Rows from block 2 of the audio encoder of a small audio captioner, named by matrix and row number. Rows with one number belong to one neuron. Each number is 50 + 10 x the weight over its row's rms, rounded and kept within 0 to 99. All counts start at 0.
After each neuron's rows are labels from the 100 clips, of 14976, where the neuron reaches its highest value: "lies over" is the class under the peak. Only what is clearly more common there than usual is listed. The data: synthesized solo parts of chorales (CocoChorales).
# fc1: MLP up (encoder.blocks.2.mlp.fc1.weight, 640x160), inputs 80-119
# fc2: MLP down (encoder.blocks.2.mlp.fc2.weight, 160x640, transposed), outputs 80-119

fc1.200:55 56 46 53 55 52 43 39 39 30 61 61 50 62 49 37 39 57 37 68 54 55 33 47 56 67 71 54 31 53 37 48 56 42 56 55 59 56 52 58
fc2.200:54 37 60 46 54 58 68 59 46 50 55 37 54 66 37 36 28 54 55 63 60 48 58 62 50 59 66 39 46 60 30 27 47 54 53 58 57 28 63 66
lies over: E4

fc1.554:44 42 53 48 47 50 35 45 48 48 53 50 52 41 51 51 48 43 53 60 25 49 56 44 56 64 40 74 46 49 49 68 46 50 66 61 57 58 47 61
fc2.554:46 45 45 47 57 58 54 43 42 42 44 69 51 57 51 44 56 34 62 47 34 36 44 44 65 45 65 48 53 66 36 62 59 53 45 29 47 58 48 57
lies over: G5

fc1.444:41 48 55 61 58 43 34 32 58 48 59 71 59 69 67 50 57 57 50 53 29 65 55 38 40 50 50 56 52 62 50 55 61 40 47 60 60 56 57 62
fc2.444:44 59 58 43 55 50 47 64 51 57 33 44 56 60 45 44 53 56 55 50 36 47 39 38 46 62 53 46 51 58 57 63 61 48 34 48 58 47 40 51
lies over: E4

fc1.225:67 51 55 66 70 54 50 32 57 43 42 60 52 42 47 57 35 57 58 49 44 52 50 52 46 48 63 51 52 42 45 17 46 49 57 68 69 56 51 51
fc2.225:53 54 63 55 50 55 66 30 49 51 54 61 51 49 39 60 40 46 56 51 63 54 57 48 50 47 63 25 31 53 70 32 64 56 54 50 47 51 53 44
lies over: G4

fc1.491:43 50 60 63 28 55 53 65 31 63 47 49 36 43 51 34 41 41 51 43 55 35 51 66 43 47 46 61 52 68 48 51 35 53 56 45 76 60 51 47
fc2.491:62 57 57 44 59 46 40 32 48 55 74 30 48 50 45 40 58 56 69 33 40 36 63 51 47 44 51 43 44 57 64 40 53 48 49 49 47 41 57 44
lies over: G#4

fc1.528:65 43 56 63 53 53 55 55 42 37 46 55 70 45 45 46 44 57 50 54 59 39 41 67 51 47 53 46 66 51 57 44 49 63 66 34 53 26 52 55
fc2.528:49 58 34 66 48 26 47 45 38 41 55 57 49 63 38 24 50 39 45 54 41 58 59 43 52 48 45 36 54 61 53 42 49 31 42 46 53 59 61 39
lies over: silence

fc1.214:44 58 58 45 49 27 41 50 50 63 66 60 49 48 29 58 70 36 55 67 40 35 57 46 45 51 55 65 53 53 50 37 41 59 56 50 57 40 38 59
fc2.214:45 48 54 50 47 51 59 42 52 36 31 52 34 48 54 53 36 52 39 60 29 68 50 54 45 49 71 45 36 52 51 52 50 38 37 56 48 75 39 44
lies over: G4

fc1.253:61 60 73 69 64 44 39 59 55 64 62 54 46 58 58 44 43 44 44 58 62 53 61 49 42 51 63 45 70 57 56 60 41 51 64 65 44 57 55 36
fc2.253:56 69 62 48 38 42 36 46 41 34 49 34 52 41 63 58 61 54 44 63 44 51 47 63 51 54 43 44 57 53 54 69 41 39 58 61 30 33 54 50
lies over: silence

fc1.19:39 39 54 53 42 40 56 37 41 47 41 57 42 44 57 46 54 50 58 38 64 46 50 50 54 50 44 36 35 53 40 52 49 46 48 51 64 66 41 54
fc2.19:36 38 54 67 70 48 42 54 30 44 52 51 27 63 37 51 36 68 44 34 36 59 58 56 46 37 37 57 58 48 68 49 43 48 53 60 45 61 34 53
lies over: A#5

fc1.523:51 41 58 60 48 56 39 63 60 42 53 40 49 67 54 67 36 33 37 48 15 25 51 56 48 62 61 47 42 53 59 50 55 56 57 49 50 54 57 50
fc2.523:69 54 39 20 46 58 48 63 38 49 57 54 25 33 48 45 61 53 58 45 50 38 33 58 64 58 47 42 61 55 52 46 58 48 47 46 44 57 46 49
lies over: A#4

fc1.372:54 36 61 55 43 54 69 41 50 52 52 50 43 33 64 67 75 57 50 64 35 54 48 73 64 39 34 51 47 41 66 51 46 56 58 42 67 49 49 68
fc2.372:34 28 59 41 61 60 61 45 44 65 53 57 63 57 48 60 59 62 50 51 42 59 45 42 49 35 43 67 57 67 61 64 49 68 52 54 63 61 61 56
lies over: A#2; A2

fc1.352:44 45 45 30 40 57 71 64 40 40 57 70 59 46 55 71 52 54 46 42 50 45 52 60 66 57 44 48 39 36 50 51 66 55 51 62 44 44 73 56
fc2.352:56 40 58 36 52 43 64 41 48 55 55 66 54 58 49 56 50 39 37 61 57 40 39 58 63 43 62 53 57 46 49 39 44 46 28 33 43 56 52 33
lies over: A4

fc1.133:46 42 55 53 52 39 44 56 48 40 55 53 59 43 50 61 43 36 57 42 33 54 53 47 59 67 49 51 26 54 54 42 74 72 52 67 56 44 59 43
fc2.133:52 55 46 39 55 58 54 56 26 50 60 56 52 60 53 58 62 49 42 43 39 48 48 51 58 52 56 49 56 42 52 57 51 37 74 60 64 81 47 57
lies over: G5

fc1.59:60 70 34 48 37 50 63 48 43 41 62 35 60 45 72 47 55 48 43 38 37 54 51 51 63 44 45 55 27 46 63 45 45 37 47 53 64 47 56 72
fc2.59:51 42 55 62 51 48 64 51 54 57 42 52 50 70 67 45 51 63 47 45 54 65 44 46 55 52 41 62 44 19 64 60 50 52 49 53 48 37 64 48
lies over: A#2

fc1.530:59 59 42 63 44 72 79 57 61 31 27 47 53 31 46 45 32 47 68 54 47 66 75 33 47 67 60 36 52 65 50 26 29 53 56 51 59 58 47 58
fc2.530:65 62 72 73 54 44 52 44 38 38 36 38 56 59 46 56 47 38 44 63 49 56 56 48 47 62 45 52 40 59 54 36 61 55 41 45 56 54 57 50
lies over: silence

fc1.178:57 65 37 65 48 33 51 49 53 64 37 69 57 32 49 60 69 45 59 57 60 57 47 53 50 56 35 57 58 42 46 48 50 49 38 47 63 55 46 45
fc2.178:53 46 50 49 53 57 57 61 30 60 36 55 58 48 53 38 41 67 43 44 34 61 51 56 40 53 60 49 56 37 53 31 54 52 59 50 26 43 74 54
lies over: E5

fc1.490:52 39 50 42 37 50 45 37 34 56 44 49 49 66 57 14 37 49 57 62 65 43 62 69 72 51 29 43 45 68 45 60 34 54 57 53 55 55 47 48
fc2.490:37 49 59 42 56 54 36 41 40 55 64 49 38 42 55 40 42 53 48 27 68 70 43 52 52 48 31 54 55 50 46 59 29 51 49 48 27 49 44 56
lies over: G#4

fc1.392:42 66 54 55 54 40 51 34 58 72 43 49 41 46 52 60 55 62 54 47 40 30 51 38 29 44 40 53 46 40 53 43 42 63 41 49 81 57 59 55
fc2.392:40 22 72 56 55 49 55 40 43 40 54 66 34 39 35 54 55 52 44 61 36 55 54 57 46 46 49 47 44 57 61 44 48 33 48 38 55 56 52 45
lies over: G5

fc1.363:56 44 57 49 55 48 49 65 45 46 50 81 45 53 42 71 51 56 60 52 55 49 34 41 58 63 66 50 42 48 56 61 40 56 53 56 56 41 51 44
fc2.363:46 38 47 62 64 56 41 41 54 57 45 49 54 52 37 42 73 58 40 51 37 52 41 68 35 50 48 53 42 63 34 55 52 48 41 51 39 69 54 46
lies over: B3

fc1.494:62 46 57 55 55 69 57 67 38 52 57 37 56 46 40 54 31 48 58 28 29 51 57 49 48 45 38 41 52 42 36 50 46 62 49 64 54 40 61 63
fc2.494:57 60 40 49 27 34 43 41 59 56 56 54 52 54 49 44 57 29 51 44 61 59 51 39 71 38 69 55 47 62 62 41 46 45 43 57 56 53 36 30
lies over: B2; F3

fc1.223:40 41 60 64 57 57 67 38 50 49 55 57 41 37 57 56 65 57 74 50 34 63 40 50 66 39 56 77 46 51 56 61 52 53 67 33 67 50 49 53
fc2.223:38 29 56 44 62 68 48 49 37 38 56 52 60 49 55 52 39 56 57 53 38 41 38 50 58 55 37 61 63 62 29 55 42 72 51 38 61 41 56 58
lies over: A#2; A2

fc1.346:26 42 40 48 52 29 37 60 53 51 38 66 41 50 47 52 52 53 56 55 51 39 51 60 58 51 46 51 43 44 58 56 50 63 45 52 44 67 42 40
fc2.346:54 43 65 45 50 52 36 53 37 49 51 59 34 47 52 55 43 42 72 52 48 60 31 58 59 58 52 63 42 40 58 52 40 55 53 31 40 52 57 46
lies over: G5

fc1.602:55 37 51 46 55 56 45 61 59 54 50 66 53 44 55 48 52 52 67 66 46 66 41 49 55 46 45 31 41 55 47 53 43 43 47 47 36 53 47 58
fc2.602:29 42 66 36 51 48 40 60 68 53 71 57 36 55 35 43 36 57 69 51 54 57 57 47 48 53 57 51 60 39 30 43 52 45 40 35 47 46 58 39
lies over: B3; C#4

fc1.6:51 59 41 41 54 48 61 46 42 57 57 45 35 49 59 40 81 59 52 50 51 63 31 55 53 45 38 57 34 45 53 49 59 38 58 40 77 47 59 62
fc2.6:40 35 61 30 49 62 69 49 58 58 57 56 60 42 44 42 58 55 51 52 45 48 38 52 44 64 35 62 46 40 47 54 46 63 45 37 78 34 61 59
lies over: A#2; A2

fc1.97:38 52 40 62 54 33 54 62 56 42 49 39 50 55 48 43 45 54 44 54 65 41 50 56 53 39 64 61 49 36 53 48 60 36 50 58 33 52 71 59
fc2.97:38 66 55 55 45 56 53 28 62 26 30 47 57 51 43 52 44 72 34 43 55 50 52 38 55 57 57 41 38 51 43 42 33 51 44 47 54 45 50 39
lies over: A#5

fc1.143:42 53 46 53 43 43 49 59 46 54 57 37 53 28 44 58 55 45 57 28 35 43 44 50 50 57 48 29 49 43 36 31 54 47 47 51 56 55 39 60
fc2.143:53 48 61 54 61 46 43 31 48 62 41 54 51 48 49 56 63 57 48 49 45 63 60 45 40 61 53 30 61 56 47 40 54 35 41 46 47 51 53 51
lies over: F3

fc1.422:49 54 60 54 72 48 58 54 49 49 35 53 49 48 42 39 33 38 56 48 59 51 64 55 63 54 56 41 45 47 48 43 62 53 61 66 45 34 39 33
fc2.422:46 55 60 41 43 65 46 58 55 48 58 38 44 59 47 54 47 38 44 38 28 45 49 45 62 37 53 46 58 54 51 59 48 60 48 49 46 49 44 69
lies over: F4

fc1.314:61 37 41 48 55 68 62 45 61 47 53 42 62 45 58 49 55 55 51 23 55 45 46 73 44 72 52 63 58 24 39 41 56 39 53 54 44 46 68 31
fc2.314:61 55 66 71 54 56 53 46 30 56 47 60 44 49 52 64 55 40 51 60 51 50 49 45 45 35 47 50 63 43 42 40 50 57 51 40 44 53 62 35
lies over: A4

fc1.289:35 48 57 52 51 56 42 47 49 65 55 43 47 51 45 14 33 44 52 44 62 39 47 73 75 42 39 56 55 52 45 44 45 38 46 50 36 50 44 40
fc2.289:45 36 68 45 72 65 49 29 41 66 52 45 44 48 46 28 48 56 48 37 52 63 44 62 48 56 52 57 52 50 34 59 53 51 44 30 47 50 40 62
lies over: G#4

fc1.565:48 24 38 68 42 50 54 55 51 73 54 48 52 46 52 53 52 48 60 44 42 45 45 30 38 44 59 48 55 52 52 59 66 42 46 58 74 71 70 57
fc2.565:36 45 38 47 59 62 46 54 68 41 35 56 37 50 47 51 61 47 53 42 65 48 43 59 53 45 46 59 59 41 45 38 40 35 45 47 54 55 64 42
lies over: A#5

fc1.608:37 54 47 57 33 42 35 37 47 43 43 27 48 76 42 48 64 50 46 31 42 52 54 34 73 52 59 57 38 49 48 50 58 31 63 47 47 41 53 34
fc2.608:52 39 53 58 63 55 37 45 76 42 53 60 56 47 29 57 53 48 41 54 49 49 65 52 41 45 68 57 68 58 43 61 34 48 39 55 39 50 46 57
lies over: A#4

fc1.326:49 58 60 53 53 59 35 54 38 44 52 57 56 70 47 59 48 57 57 38 57 46 46 34 69 50 39 27 52 60 50 40 35 38 58 54 61 59 49 50
fc2.326:45 54 58 47 55 47 48 41 38 60 66 46 44 53 39 48 57 49 60 46 42 65 56 58 50 67 32 66 50 55 43 48 46 39 39 52 41 49 35 67
lies over: E3

fc1.311:53 59 61 59 46 58 56 33 40 67 50 53 68 55 54 61 46 55 58 51 53 71 54 56 50 50 39 48 38 44 52 61 58 37 47 39 59 44 50 51
fc2.311:55 54 45 47 43 59 71 50 67 56 43 54 42 52 50 41 48 58 53 34 40 50 46 58 43 55 52 50 50 41 54 48 61 45 57 53 57 43 47 51
lies over: B2; C3

fc1.466:35 49 54 44 65 41 51 36 48 58 49 56 52 60 50 41 73 39 51 54 41 55 50 37 63 48 58 40 53 30 48 56 46 44 43 44 37 41 46 63
fc2.466:47 42 69 50 52 60 47 48 61 51 47 44 56 40 34 54 52 49 52 35 72 62 50 48 56 64 18 55 36 68 40 39 60 38 40 67 44 47 52 39
lies over: E3

fc1.501:73 26 56 58 65 31 59 48 53 62 43 44 55 67 48 43 63 45 52 30 62 37 53 49 58 44 59 46 48 45 62 54 37 49 44 74 29 61 52 50
fc2.501:59 60 56 49 76 42 62 39 44 50 43 53 42 43 55 50 61 56 65 48 60 52 55 51 56 46 61 50 48 58 58 45 48 53 60 50 45 39 58 23
lies over: F3

fc1.197:41 36 57 53 50 50 45 40 58 48 46 38 61 54 45 56 45 41 64 50 54 32 57 60 44 40 42 53 64 34 55 55 66 64 61 36 56 55 73 55
fc2.197:35 52 46 51 64 41 42 38 58 55 37 60 67 38 39 63 39 55 41 52 46 60 54 45 60 57 43 29 71 40 42 54 45 39 47 48 38 53 45 55
lies over: A#5

fc1.493:49 41 75 51 50 55 50 61 45 57 55 48 48 44 47 51 33 67 51 38 58 47 53 40 62 59 53 57 58 61 49 42 42 50 42 49 26 52 57 43
fc2.493:56 62 30 46 56 29 60 43 48 50 68 50 41 62 61 53 51 55 50 58 46 53 62 64 63 51 60 39 33 39 58 54 51 52 59 55 62 37 52 65
lies over: F3

fc1.434:50 51 58 55 46 44 44 65 42 48 48 50 60 38 46 56 62 53 52 46 41 58 41 41 64 71 56 46 46 52 38 57 44 36 56 64 53 25 57 54
fc2.434:35 52 46 43 45 63 48 49 46 47 33 48 57 52 55 68 51 63 49 60 52 59 41 42 47 36 47 48 62 54 50 42 55 49 54 19 50 56 46 61
lies over: E3

fc1.61:59 56 35 24 11 46 58 53 50 55 51 74 58 67 32 62 59 51 41 47 63 40 64 50 51 52 58 40 60 38 42 43 42 61 54 60 58 56 72 47
fc2.61:36 55 52 41 54 34 63 47 33 52 56 59 55 45 51 58 59 35 37 40 60 46 55 53 55 59 49 55 43 46 63 52 53 34 41 41 55 53 51 40
lies over: A4

fc1.173:54 48 45 56 44 66 54 54 53 51 56 59 48 41 56 67 45 42 57 69 45 62 48 65 55 38 47 50 42 42 41 44 44 44 67 36 48 33 36 53
fc2.173:52 50 55 58 52 50 60 52 48 66 50 58 50 49 45 43 54 63 46 58 48 60 63 56 51 34 45 56 27 44 44 42 68 40 45 51 61 37 36 58
lies over: B2; C3

fc1.360:29 56 40 58 56 41 55 43 40 50 40 41 33 63 55 37 44 48 48 52 52 31 43 47 49 49 59 53 40 56 52 73 43 56 58 57 65 59 66 53
fc2.360:48 50 52 47 36 52 44 62 46 54 39 59 47 42 57 61 42 48 56 48 37 51 45 72 40 46 51 57 62 38 32 38 50 62 58 45 41 56 41 47
lies over: G5

fc1.3:60 45 42 49 51 62 47 66 47 53 69 63 47 35 36 63 27 58 45 62 37 65 57 54 57 59 57 34 43 58 43 57 56 47 47 68 43 50 36 54
fc2.3:61 63 34 54 60 50 65 46 64 39 39 81 40 42 43 45 57 39 43 60 63 35 41 59 58 40 53 38 28 59 27 71 43 42 51 40 54 64 43 55
lies over: B2; B3

fc1.201:45 42 45 42 61 38 48 54 31 52 50 50 59 34 77 58 28 67 51 74 47 47 48 51 55 64 60 57 48 41 52 58 54 46 46 41 55 54 36 46
fc2.201:47 62 75 42 73 55 57 41 53 45 36 61 40 21 32 31 51 49 44 48 43 36 49 48 32 49 41 40 42 55 56 62 57 48 55 57 42 42 63 39
lies over: F4

fc1.571:33 59 67 30 45 51 51 58 49 46 56 54 61 58 47 62 60 59 63 44 46 47 44 29 48 33 55 26 46 60 50 52 42 55 31 60 56 49 47 50
fc2.571:41 56 53 35 56 72 33 52 41 46 43 45 50 63 34 51 54 48 59 62 38 58 46 30 22 40 49 43 42 55 41 31 56 66 29 52 52 59 62 46
lies over: E4

fc1.380:49 52 44 46 49 54 49 37 65 61 53 38 54 46 60 54 56 55 48 48 53 58 44 36 56 45 32 45 37 67 62 52 42 34 72 60 50 37 63 41
fc2.380:51 65 73 56 56 46 47 55 51 33 51 38 50 36 33 47 53 41 47 55 50 44 34 56 40 47 55 61 51 43 39 40 44 51 29 44 59 52 52 45
lies over: E5

fc1.99:42 39 58 49 52 46 39 52 52 68 50 46 40 64 45 47 54 47 50 62 50 47 28 57 47 57 49 55 57 52 40 42 47 47 51 39 48 63 66 53
fc2.99:44 55 57 50 63 56 46 46 45 64 54 51 47 46 33 25 55 46 61 28 67 47 61 70 64 47 47 44 37 39 32 47 55 48 41 38 61 37 38 39
lies over: G#4

fc1.215:38 50 24 54 43 40 53 65 64 49 63 65 49 35 48 52 63 74 65 44 47 35 56 43 50 51 68 36 45 43 27 44 50 71 52 66 58 63 63 41
fc2.215:49 56 60 32 45 47 55 61 59 44 55 35 38 57 64 57 55 49 55 54 80 59 40 46 46 29 59 50 63 53 66 25 47 37 56 54 49 46 53 60
lies over: E5

fc1.394:53 63 43 50 50 56 59 51 60 55 76 56 63 32 45 68 57 42 61 54 62 60 58 36 55 35 42 66 54 38 51 66 45 41 50 48 55 34 40 49
fc2.394:56 48 40 35 39 64 59 60 45 75 63 54 48 54 52 47 31 59 52 36 32 56 45 52 59 53 40 60 39 26 41 40 48 50 55 47 42 46 41 39
lies over: B2; C3

fc1.191:59 35 27 38 61 58 66 45 52 45 23 64 49 59 54 65 61 58 45 51 57 47 30 48 43 64 51 45 57 44 62 57 62 66 51 36 55 71 50 36
fc2.191:49 40 56 76 64 37 47 44 43 46 55 58 63 49 44 63 31 36 43 44 43 46 38 68 57 61 44 55 49 51 47 45 46 37 49 49 50 56 52 51
lies over: A4; silence

fc1.419:57 61 62 50 35 51 55 44 43 52 74 52 42 41 72 56 70 63 52 55 51 54 42 61 66 37 36 55 60 34 65 55 40 44 65 24 48 48 38 64
fc2.419:61 43 57 41 53 73 65 35 54 73 33 66 53 56 52 53 47 49 56 57 38 44 44 52 42 55 31 59 25 49 71 55 50 48 42 51 56 34 55 65
lies over: B2; A#2

fc1.500:33 57 46 28 46 61 63 43 53 48 48 60 54 64 62 56 54 56 51 74 57 34 65 64 54 50 62 67 51 50 40 44 66 56 69 44 66 55 41 55
fc2.500:43 70 52 46 62 65 51 54 47 48 55 43 60 63 56 65 45 70 50 50 56 47 43 41 45 39 44 32 56 53 45 32 73 56 42 44 46 52 75 38
lies over: E4; A3

fc1.54:60 39 40 41 47 51 34 46 55 55 47 64 48 34 47 53 46 40 58 49 40 63 53 40 47 47 62 29 56 54 29 51 41 58 41 35 32 39 46 59
fc2.54:40 70 57 62 48 59 51 47 49 77 26 38 48 46 48 49 49 47 40 52 42 52 72 51 54 66 46 52 72 51 37 59 56 49 42 59 62 42 45 77
lies over: F4

fc1.552:41 44 55 27 57 67 54 54 54 48 48 68 50 64 35 68 54 42 54 49 46 50 42 36 59 60 53 43 59 43 38 27 43 44 57 27 48 51 42 52
fc2.552:27 48 54 45 65 77 43 52 34 51 57 46 49 54 41 66 54 39 48 59 49 53 62 53 42 45 55 57 54 73 44 45 41 48 41 43 58 53 39 56
lies over: E3; B2

fc1.280:32 40 45 56 65 51 41 64 43 60 55 54 54 38 43 44 62 37 46 55 33 53 39 53 55 63 52 38 44 46 40 59 51 60 51 45 64 40 45 53
fc2.280:48 47 60 40 44 54 59 44 50 48 61 62 40 60 52 55 51 56 60 45 32 77 71 41 62 59 40 60 60 39 47 59 27 50 39 58 62 58 56 38
lies over: B3

fc1.80:29 60 34 45 58 52 49 61 39 49 58 51 46 39 49 47 45 34 52 49 67 66 44 64 63 53 55 34 37 45 56 61 45 39 35 56 31 29 47 37
fc2.80:60 53 74 61 48 58 45 50 45 62 44 47 57 50 61 39 45 56 34 55 48 54 49 60 52 45 51 49 45 41 36 41 57 60 73 46 45 70 51 55
lies over: silence

fc1.468:31 48 59 42 64 40 36 38 48 33 47 54 29 52 48 46 69 50 44 67 41 46 52 46 61 41 48 33 50 68 52 50 51 38 42 51 41 55 62 59
fc2.468:39 58 43 53 44 47 51 38 59 31 45 41 53 52 48 44 52 48 70 45 63 36 40 53 45 50 63 36 51 59 48 26 50 57 48 36 54 48 48 53
lies over: E5

fc1.409:30 41 61 54 51 59 37 53 51 40 50 39 36 61 53 52 67 54 69 59 52 65 51 51 58 59 66 46 64 56 55 52 45 55 44 31 53 46 47 64
fc2.409:59 42 43 41 44 58 63 34 59 52 58 39 44 37 53 40 63 51 53 54 66 68 54 65 49 58 52 60 42 64 70 53 64 55 38 42 36 45 50 61
lies over: E4; D4

fc1.42:50 27 49 56 42 64 52 48 48 58 56 43 52 46 44 34 56 40 64 48 31 58 55 52 30 58 25 44 51 31 79 55 49 33 59 54 50 54 35 49
fc2.42:51 57 46 52 44 54 57 41 54 61 34 47 52 42 29 49 55 54 54 34 44 52 44 48 62 47 54 39 66 45 64 49 42 49 53 73 45 61 56 53
lies over: A#4

fc1.572:59 43 58 40 59 54 57 53 36 74 39 42 58 66 49 46 51 52 59 26 31 58 35 54 50 46 72 53 63 27 61 34 50 38 44 57 50 37 44 52
fc2.572:45 49 72 57 66 61 39 33 44 73 48 42 48 58 40 57 52 56 44 33 51 59 47 39 58 58 41 41 52 50 54 49 31 14 51 47 65 59 45 39
lies over: F3

fc1.136:46 54 59 32 61 58 60 56 62 60 54 46 50 30 43 54 36 46 69 32 49 38 63 60 54 69 43 49 39 39 58 53 43 57 47 41 57 71 45 63
fc2.136:78 60 34 53 42 56 50 54 48 49 34 37 59 60 60 46 54 35 36 50 49 69 43 51 47 57 35 52 49 38 53 46 46 33 56 64 43 52 67 43
lies over: E3

fc1.531:38 59 50 32 31 51 36 38 56 43 56 37 56 44 72 22 48 62 64 48 38 57 51 44 42 50 60 42 57 49 44 58 62 53 51 47 43 47 51 55
fc2.531:29 54 59 64 64 46 54 46 41 57 51 40 22 64 52 32 48 60 40 49 59 50 52 38 48 63 48 54 61 66 53 52 46 56 48 45 70 74 47 45
lies over: E4; C#4

fc1.483:76 55 44 44 46 42 46 38 58 63 36 53 46 37 56 41 53 62 55 69 60 45 65 37 48 39 62 41 55 43 47 59 54 61 45 59 39 33 42 38
fc2.483:39 71 56 46 49 45 55 50 47 56 39 66 37 49 47 57 45 37 42 57 26 52 62 27 68 64 47 36 52 44 42 69 54 70 54 50 33 52 42 36
lies over: F4

fc1.198:57 45 58 45 54 55 34 37 53 53 49 54 52 45 44 58 39 46 46 62 38 66 59 28 51 44 49 55 39 60 58 40 73 55 31 60 65 61 46 46
fc2.198:27 45 57 46 41 65 52 44 60 49 62 70 46 48 50 57 59 51 44 63 49 44 48 52 67 63 56 52 46 55 39 48 46 70 52 58 63 64 49 64
lies over: G5; C#4

fc1.595:51 55 67 47 51 59 54 43 47 48 40 51 64 45 46 47 46 46 42 45 65 55 41 49 77 50 67 34 54 44 41 48 46 57 63 57 41 36 47 73
fc2.595:32 47 53 40 63 44 38 45 57 43 49 49 37 47 45 36 52 43 43 34 43 46 51 41 52 56 64 50 52 47 48 54 57 52 34 54 55 50 36 42
lies over: F4

fc1.170:64 44 64 36 57 37 36 44 49 52 70 41 74 51 48 61 49 58 50 37 47 53 52 45 52 56 44 41 49 42 63 45 42 53 43 79 35 64 57 45
fc2.170:36 65 48 51 59 58 38 44 52 37 69 53 48 43 40 50 53 38 32 37 38 67 61 39 59 44 59 43 51 53 59 38 51 33 73 42 41 40 48 46
lies over: F3

fc1.316:40 37 42 46 65 44 49 51 53 70 59 47 33 63 55 73 47 50 56 42 39 30 59 39 50 61 48 60 58 61 47 57 48 63 43 44 68 43 65 39
fc2.316:40 55 38 69 51 45 53 37 57 56 69 39 53 50 46 49 27 56 63 47 37 41 52 64 63 47 45 50 81 60 60 52 53 40 59 27 37 45 50 48
lies over: F4; F5