config = dict(
    hop_length=160,
    encoder_norm='layernorm',
    encoder_mlp_ratio=4,
    encoder_fused_qkv=True,
    encoder_dropout=0.05,
    encoder_inner_norm=False,
    decoder_layers=8,
    lr=0.027,
    adamw_lr_other_params=0.001,
    epochs=54.1,
    adamw_weight_decay_other_params=0.01,
)
Rows from block 2 of the audio encoder of a small audio captioner, named by matrix and row number. Rows with one number belong to one neuron. Each number is 128 + 32 x the weight over its row's rms, rounded and kept within 0 to 255. All counts start at 0. Numbers have three digits each.
After each neuron's rows are labels from the 100 clips, of 14976, where the neuron reaches its highest value: "loudest" is the band of the loudest frequency at the time of the peak; "responds to" is what is common among them. Only what is clearly more common there than usual is listed. The data: synthesized solo parts of chorales (CocoChorales).
# fc1: MLP up (encoder.blocks.2.mlp.fc1.weight, 640x160), inputs 80-119
# fc2: MLP down (encoder.blocks.2.mlp.fc2.weight, 160x640, transposed), outputs 80-119

fc1.269:111106094116173127151123144166142104083186147145044110133157103110141065117062106153163139146136098150164114136105152096
fc2.269:089101107149141143099109132091122118232132096103068108166146145082164172162154109144130168144167098130068102119124171133
loudest: 1000 to 2000 Hz
responds to: note G#5; violin; instrument: flute; note F#5

fc1.384:082172158092114121134093194056125120132129135113175088105133175146140069103134167194219135111098159112140159104129135161
fc2.384:100149148148172174109129158105103145119088146134147117151133172132179155160110126107145158169155136092154073141143116092
loudest: 250 to 500 Hz
responds to: note A#4; note G#4; note A#3; note G#3

fc1.484:117150140132095095152126079137137072064148079115091110159112118176134088163185167161169145103172108125085131104173085144
fc2.484:162135109143122127170156135150126127160125156100139121040077150151138222152213156102143137127106084181177150126098158183
loudest: 1000 to 2000 Hz
responds to: note C#5; note G#5; oboe

fc1.461:056153145145095078137146151158108135121158113194124147188092138078120160120098158179157093111118084215126145112114130091
fc2.461:125102188082145185120138094098127122146167108150117087163137113114154177080133096179189159125124173128152097119131173147
loudest: 500 to 1000 Hz
responds to: note D#5; note F5; trumpet

fc1.93:131090135150080163135164095169088119109102167144131119152130120131153158104153156113092101083122150151110102184089146129
fc2.93:132122138094196105149179141011152160091167108115112160126147150124147056131155148138125161145124123085142095112188044154
loudest: 250 to 500 Hz
responds to: cello; note A3; note A#3; note G#3

fc1.588:107154128157110110144053138162130088121126124127154138100067154111137111114111129049095066155138150140096081072132124129
fc2.588:184150176151187085130147061113086086110111164145137142170089114158118124132143124188110189120054108055120081108138152142
loudest: 250 to 500 Hz
responds to: note G#3; note A#3; tuba

fc1.538:117160131150152119135122147188139179136088144149141150120134136140186103164096097158092135142184122125129162129072051194
fc2.538:089133085126147130126132157185091101173137160077165195137080117118158093169122136115111135173176105095105090092122084139
loudest: 500 to 1000 Hz
responds to: note C5; violin; note D5; note A#4

fc1.70:116128086206086087140118163207114165115095161128138160095118118130131108138089159152103155124115129071158116135089093162
fc2.70:103083122141109066126178160192101157153143141110092182110128106132170140183085159142112136148157092057113122149090108141
loudest: 500 to 1000 Hz
responds to: note C5; note D5; violin

fc1.515:156175130063139129106086088113114134057120106095086087099158176146206095154132136080151108132125122079163120180152089130
fc2.515:091118069127113123126176141129125139150124124080071104128109098181100121140170089131139099137187119175113133121078162105
loudest: 1000 to 2000 Hz
responds to: note F4; note G#4; note D#4; trombone

fc1.105:125065083156072157099131093123116190175123151113158117100136114144103099100160149144129131154166133105111136106099102186
fc2.105:068106107083163123066144079138123132060154112161144137153154036160120140163134143115143098105134093120131101200207140139
loudest: 500 to 1000 Hz; 1000 to 2000 Hz
responds to: note G5; note F5; violin; trumpet

fc1.330:163088104141140109112110138144179141088100137140188123088157129153135098131092158086130158169195135063184104116097144086
fc2.330:102096143119146193118153184153153106116135038128119160180062112123157147162193105166178103159150146118110131171128131155
loudest: 500 to 1000 Hz
responds to: note D4; note E4; bassoon; trombone

fc1.69:074130141121166170107100140157071151131163103131078113114167169161159175176124126114120133085161085125116045124090137113
fc2.69:154110195120144111063109115110173121115142150084077121161169093205080124137133127162107125158113158077163136091145125135
loudest: 250 to 500 Hz
responds to: note G#4; clarinet; note A#4

fc1.211:157084081089128130073134099099141182106097174027120149103104144159118106159113100138167133142122158141103127122195106082
fc2.211:122140128106139096121148223099168072134092135135115152135146144087121146148144103083125074117159117130155122105103150097
loudest: 1000 to 2000 Hz
responds to: note C#5; note D#5; trumpet; instrument: oboe

fc1.102:122083113068127106059124190120118150116114107124149118109170126126123106132151120125070141144149159104180138096141089165
fc2.102:087148160156064170156171113070125070103110104187148174147146185149142106129114125115138083124128078118110083172143194127
loudest: 1000 to 2000 Hz
responds to: note C#5; trumpet; note D#5

fc1.318:108119140140128117106131161158112127159111078149104130128157124098168071130078145124064066106162104092099128098135115067
fc2.318:122143048123072141174144142149126116161118104074120147149117118167085112136130020135144168126110158143206169125106087151
loudest: 250 to 500 Hz
responds to: note G4; note F4; trombone

fc1.534:094074144138059126138103194137141167078151114085108111119105143180086102146100080155175079134140100152181150112155131148
fc2.534:057095150124104123087178131184092138119109123122118116124113113102129093141169084109139068115168165132110049108188140078
loudest: 500 to 1000 Hz
responds to: note A#5; note G#5; note G5; note A5

fc1.354:054178112115109129115149168128117080163118144165193118133100124108145157159086084157164120179088121145146167101113098133
fc2.354:147097163164153157142131099106086113104118105122116136105151118111168156124132068106161158128069110106120200119145125089
loudest: 250 to 500 Hz
responds to: note A#3; bassoon; note C4; note B3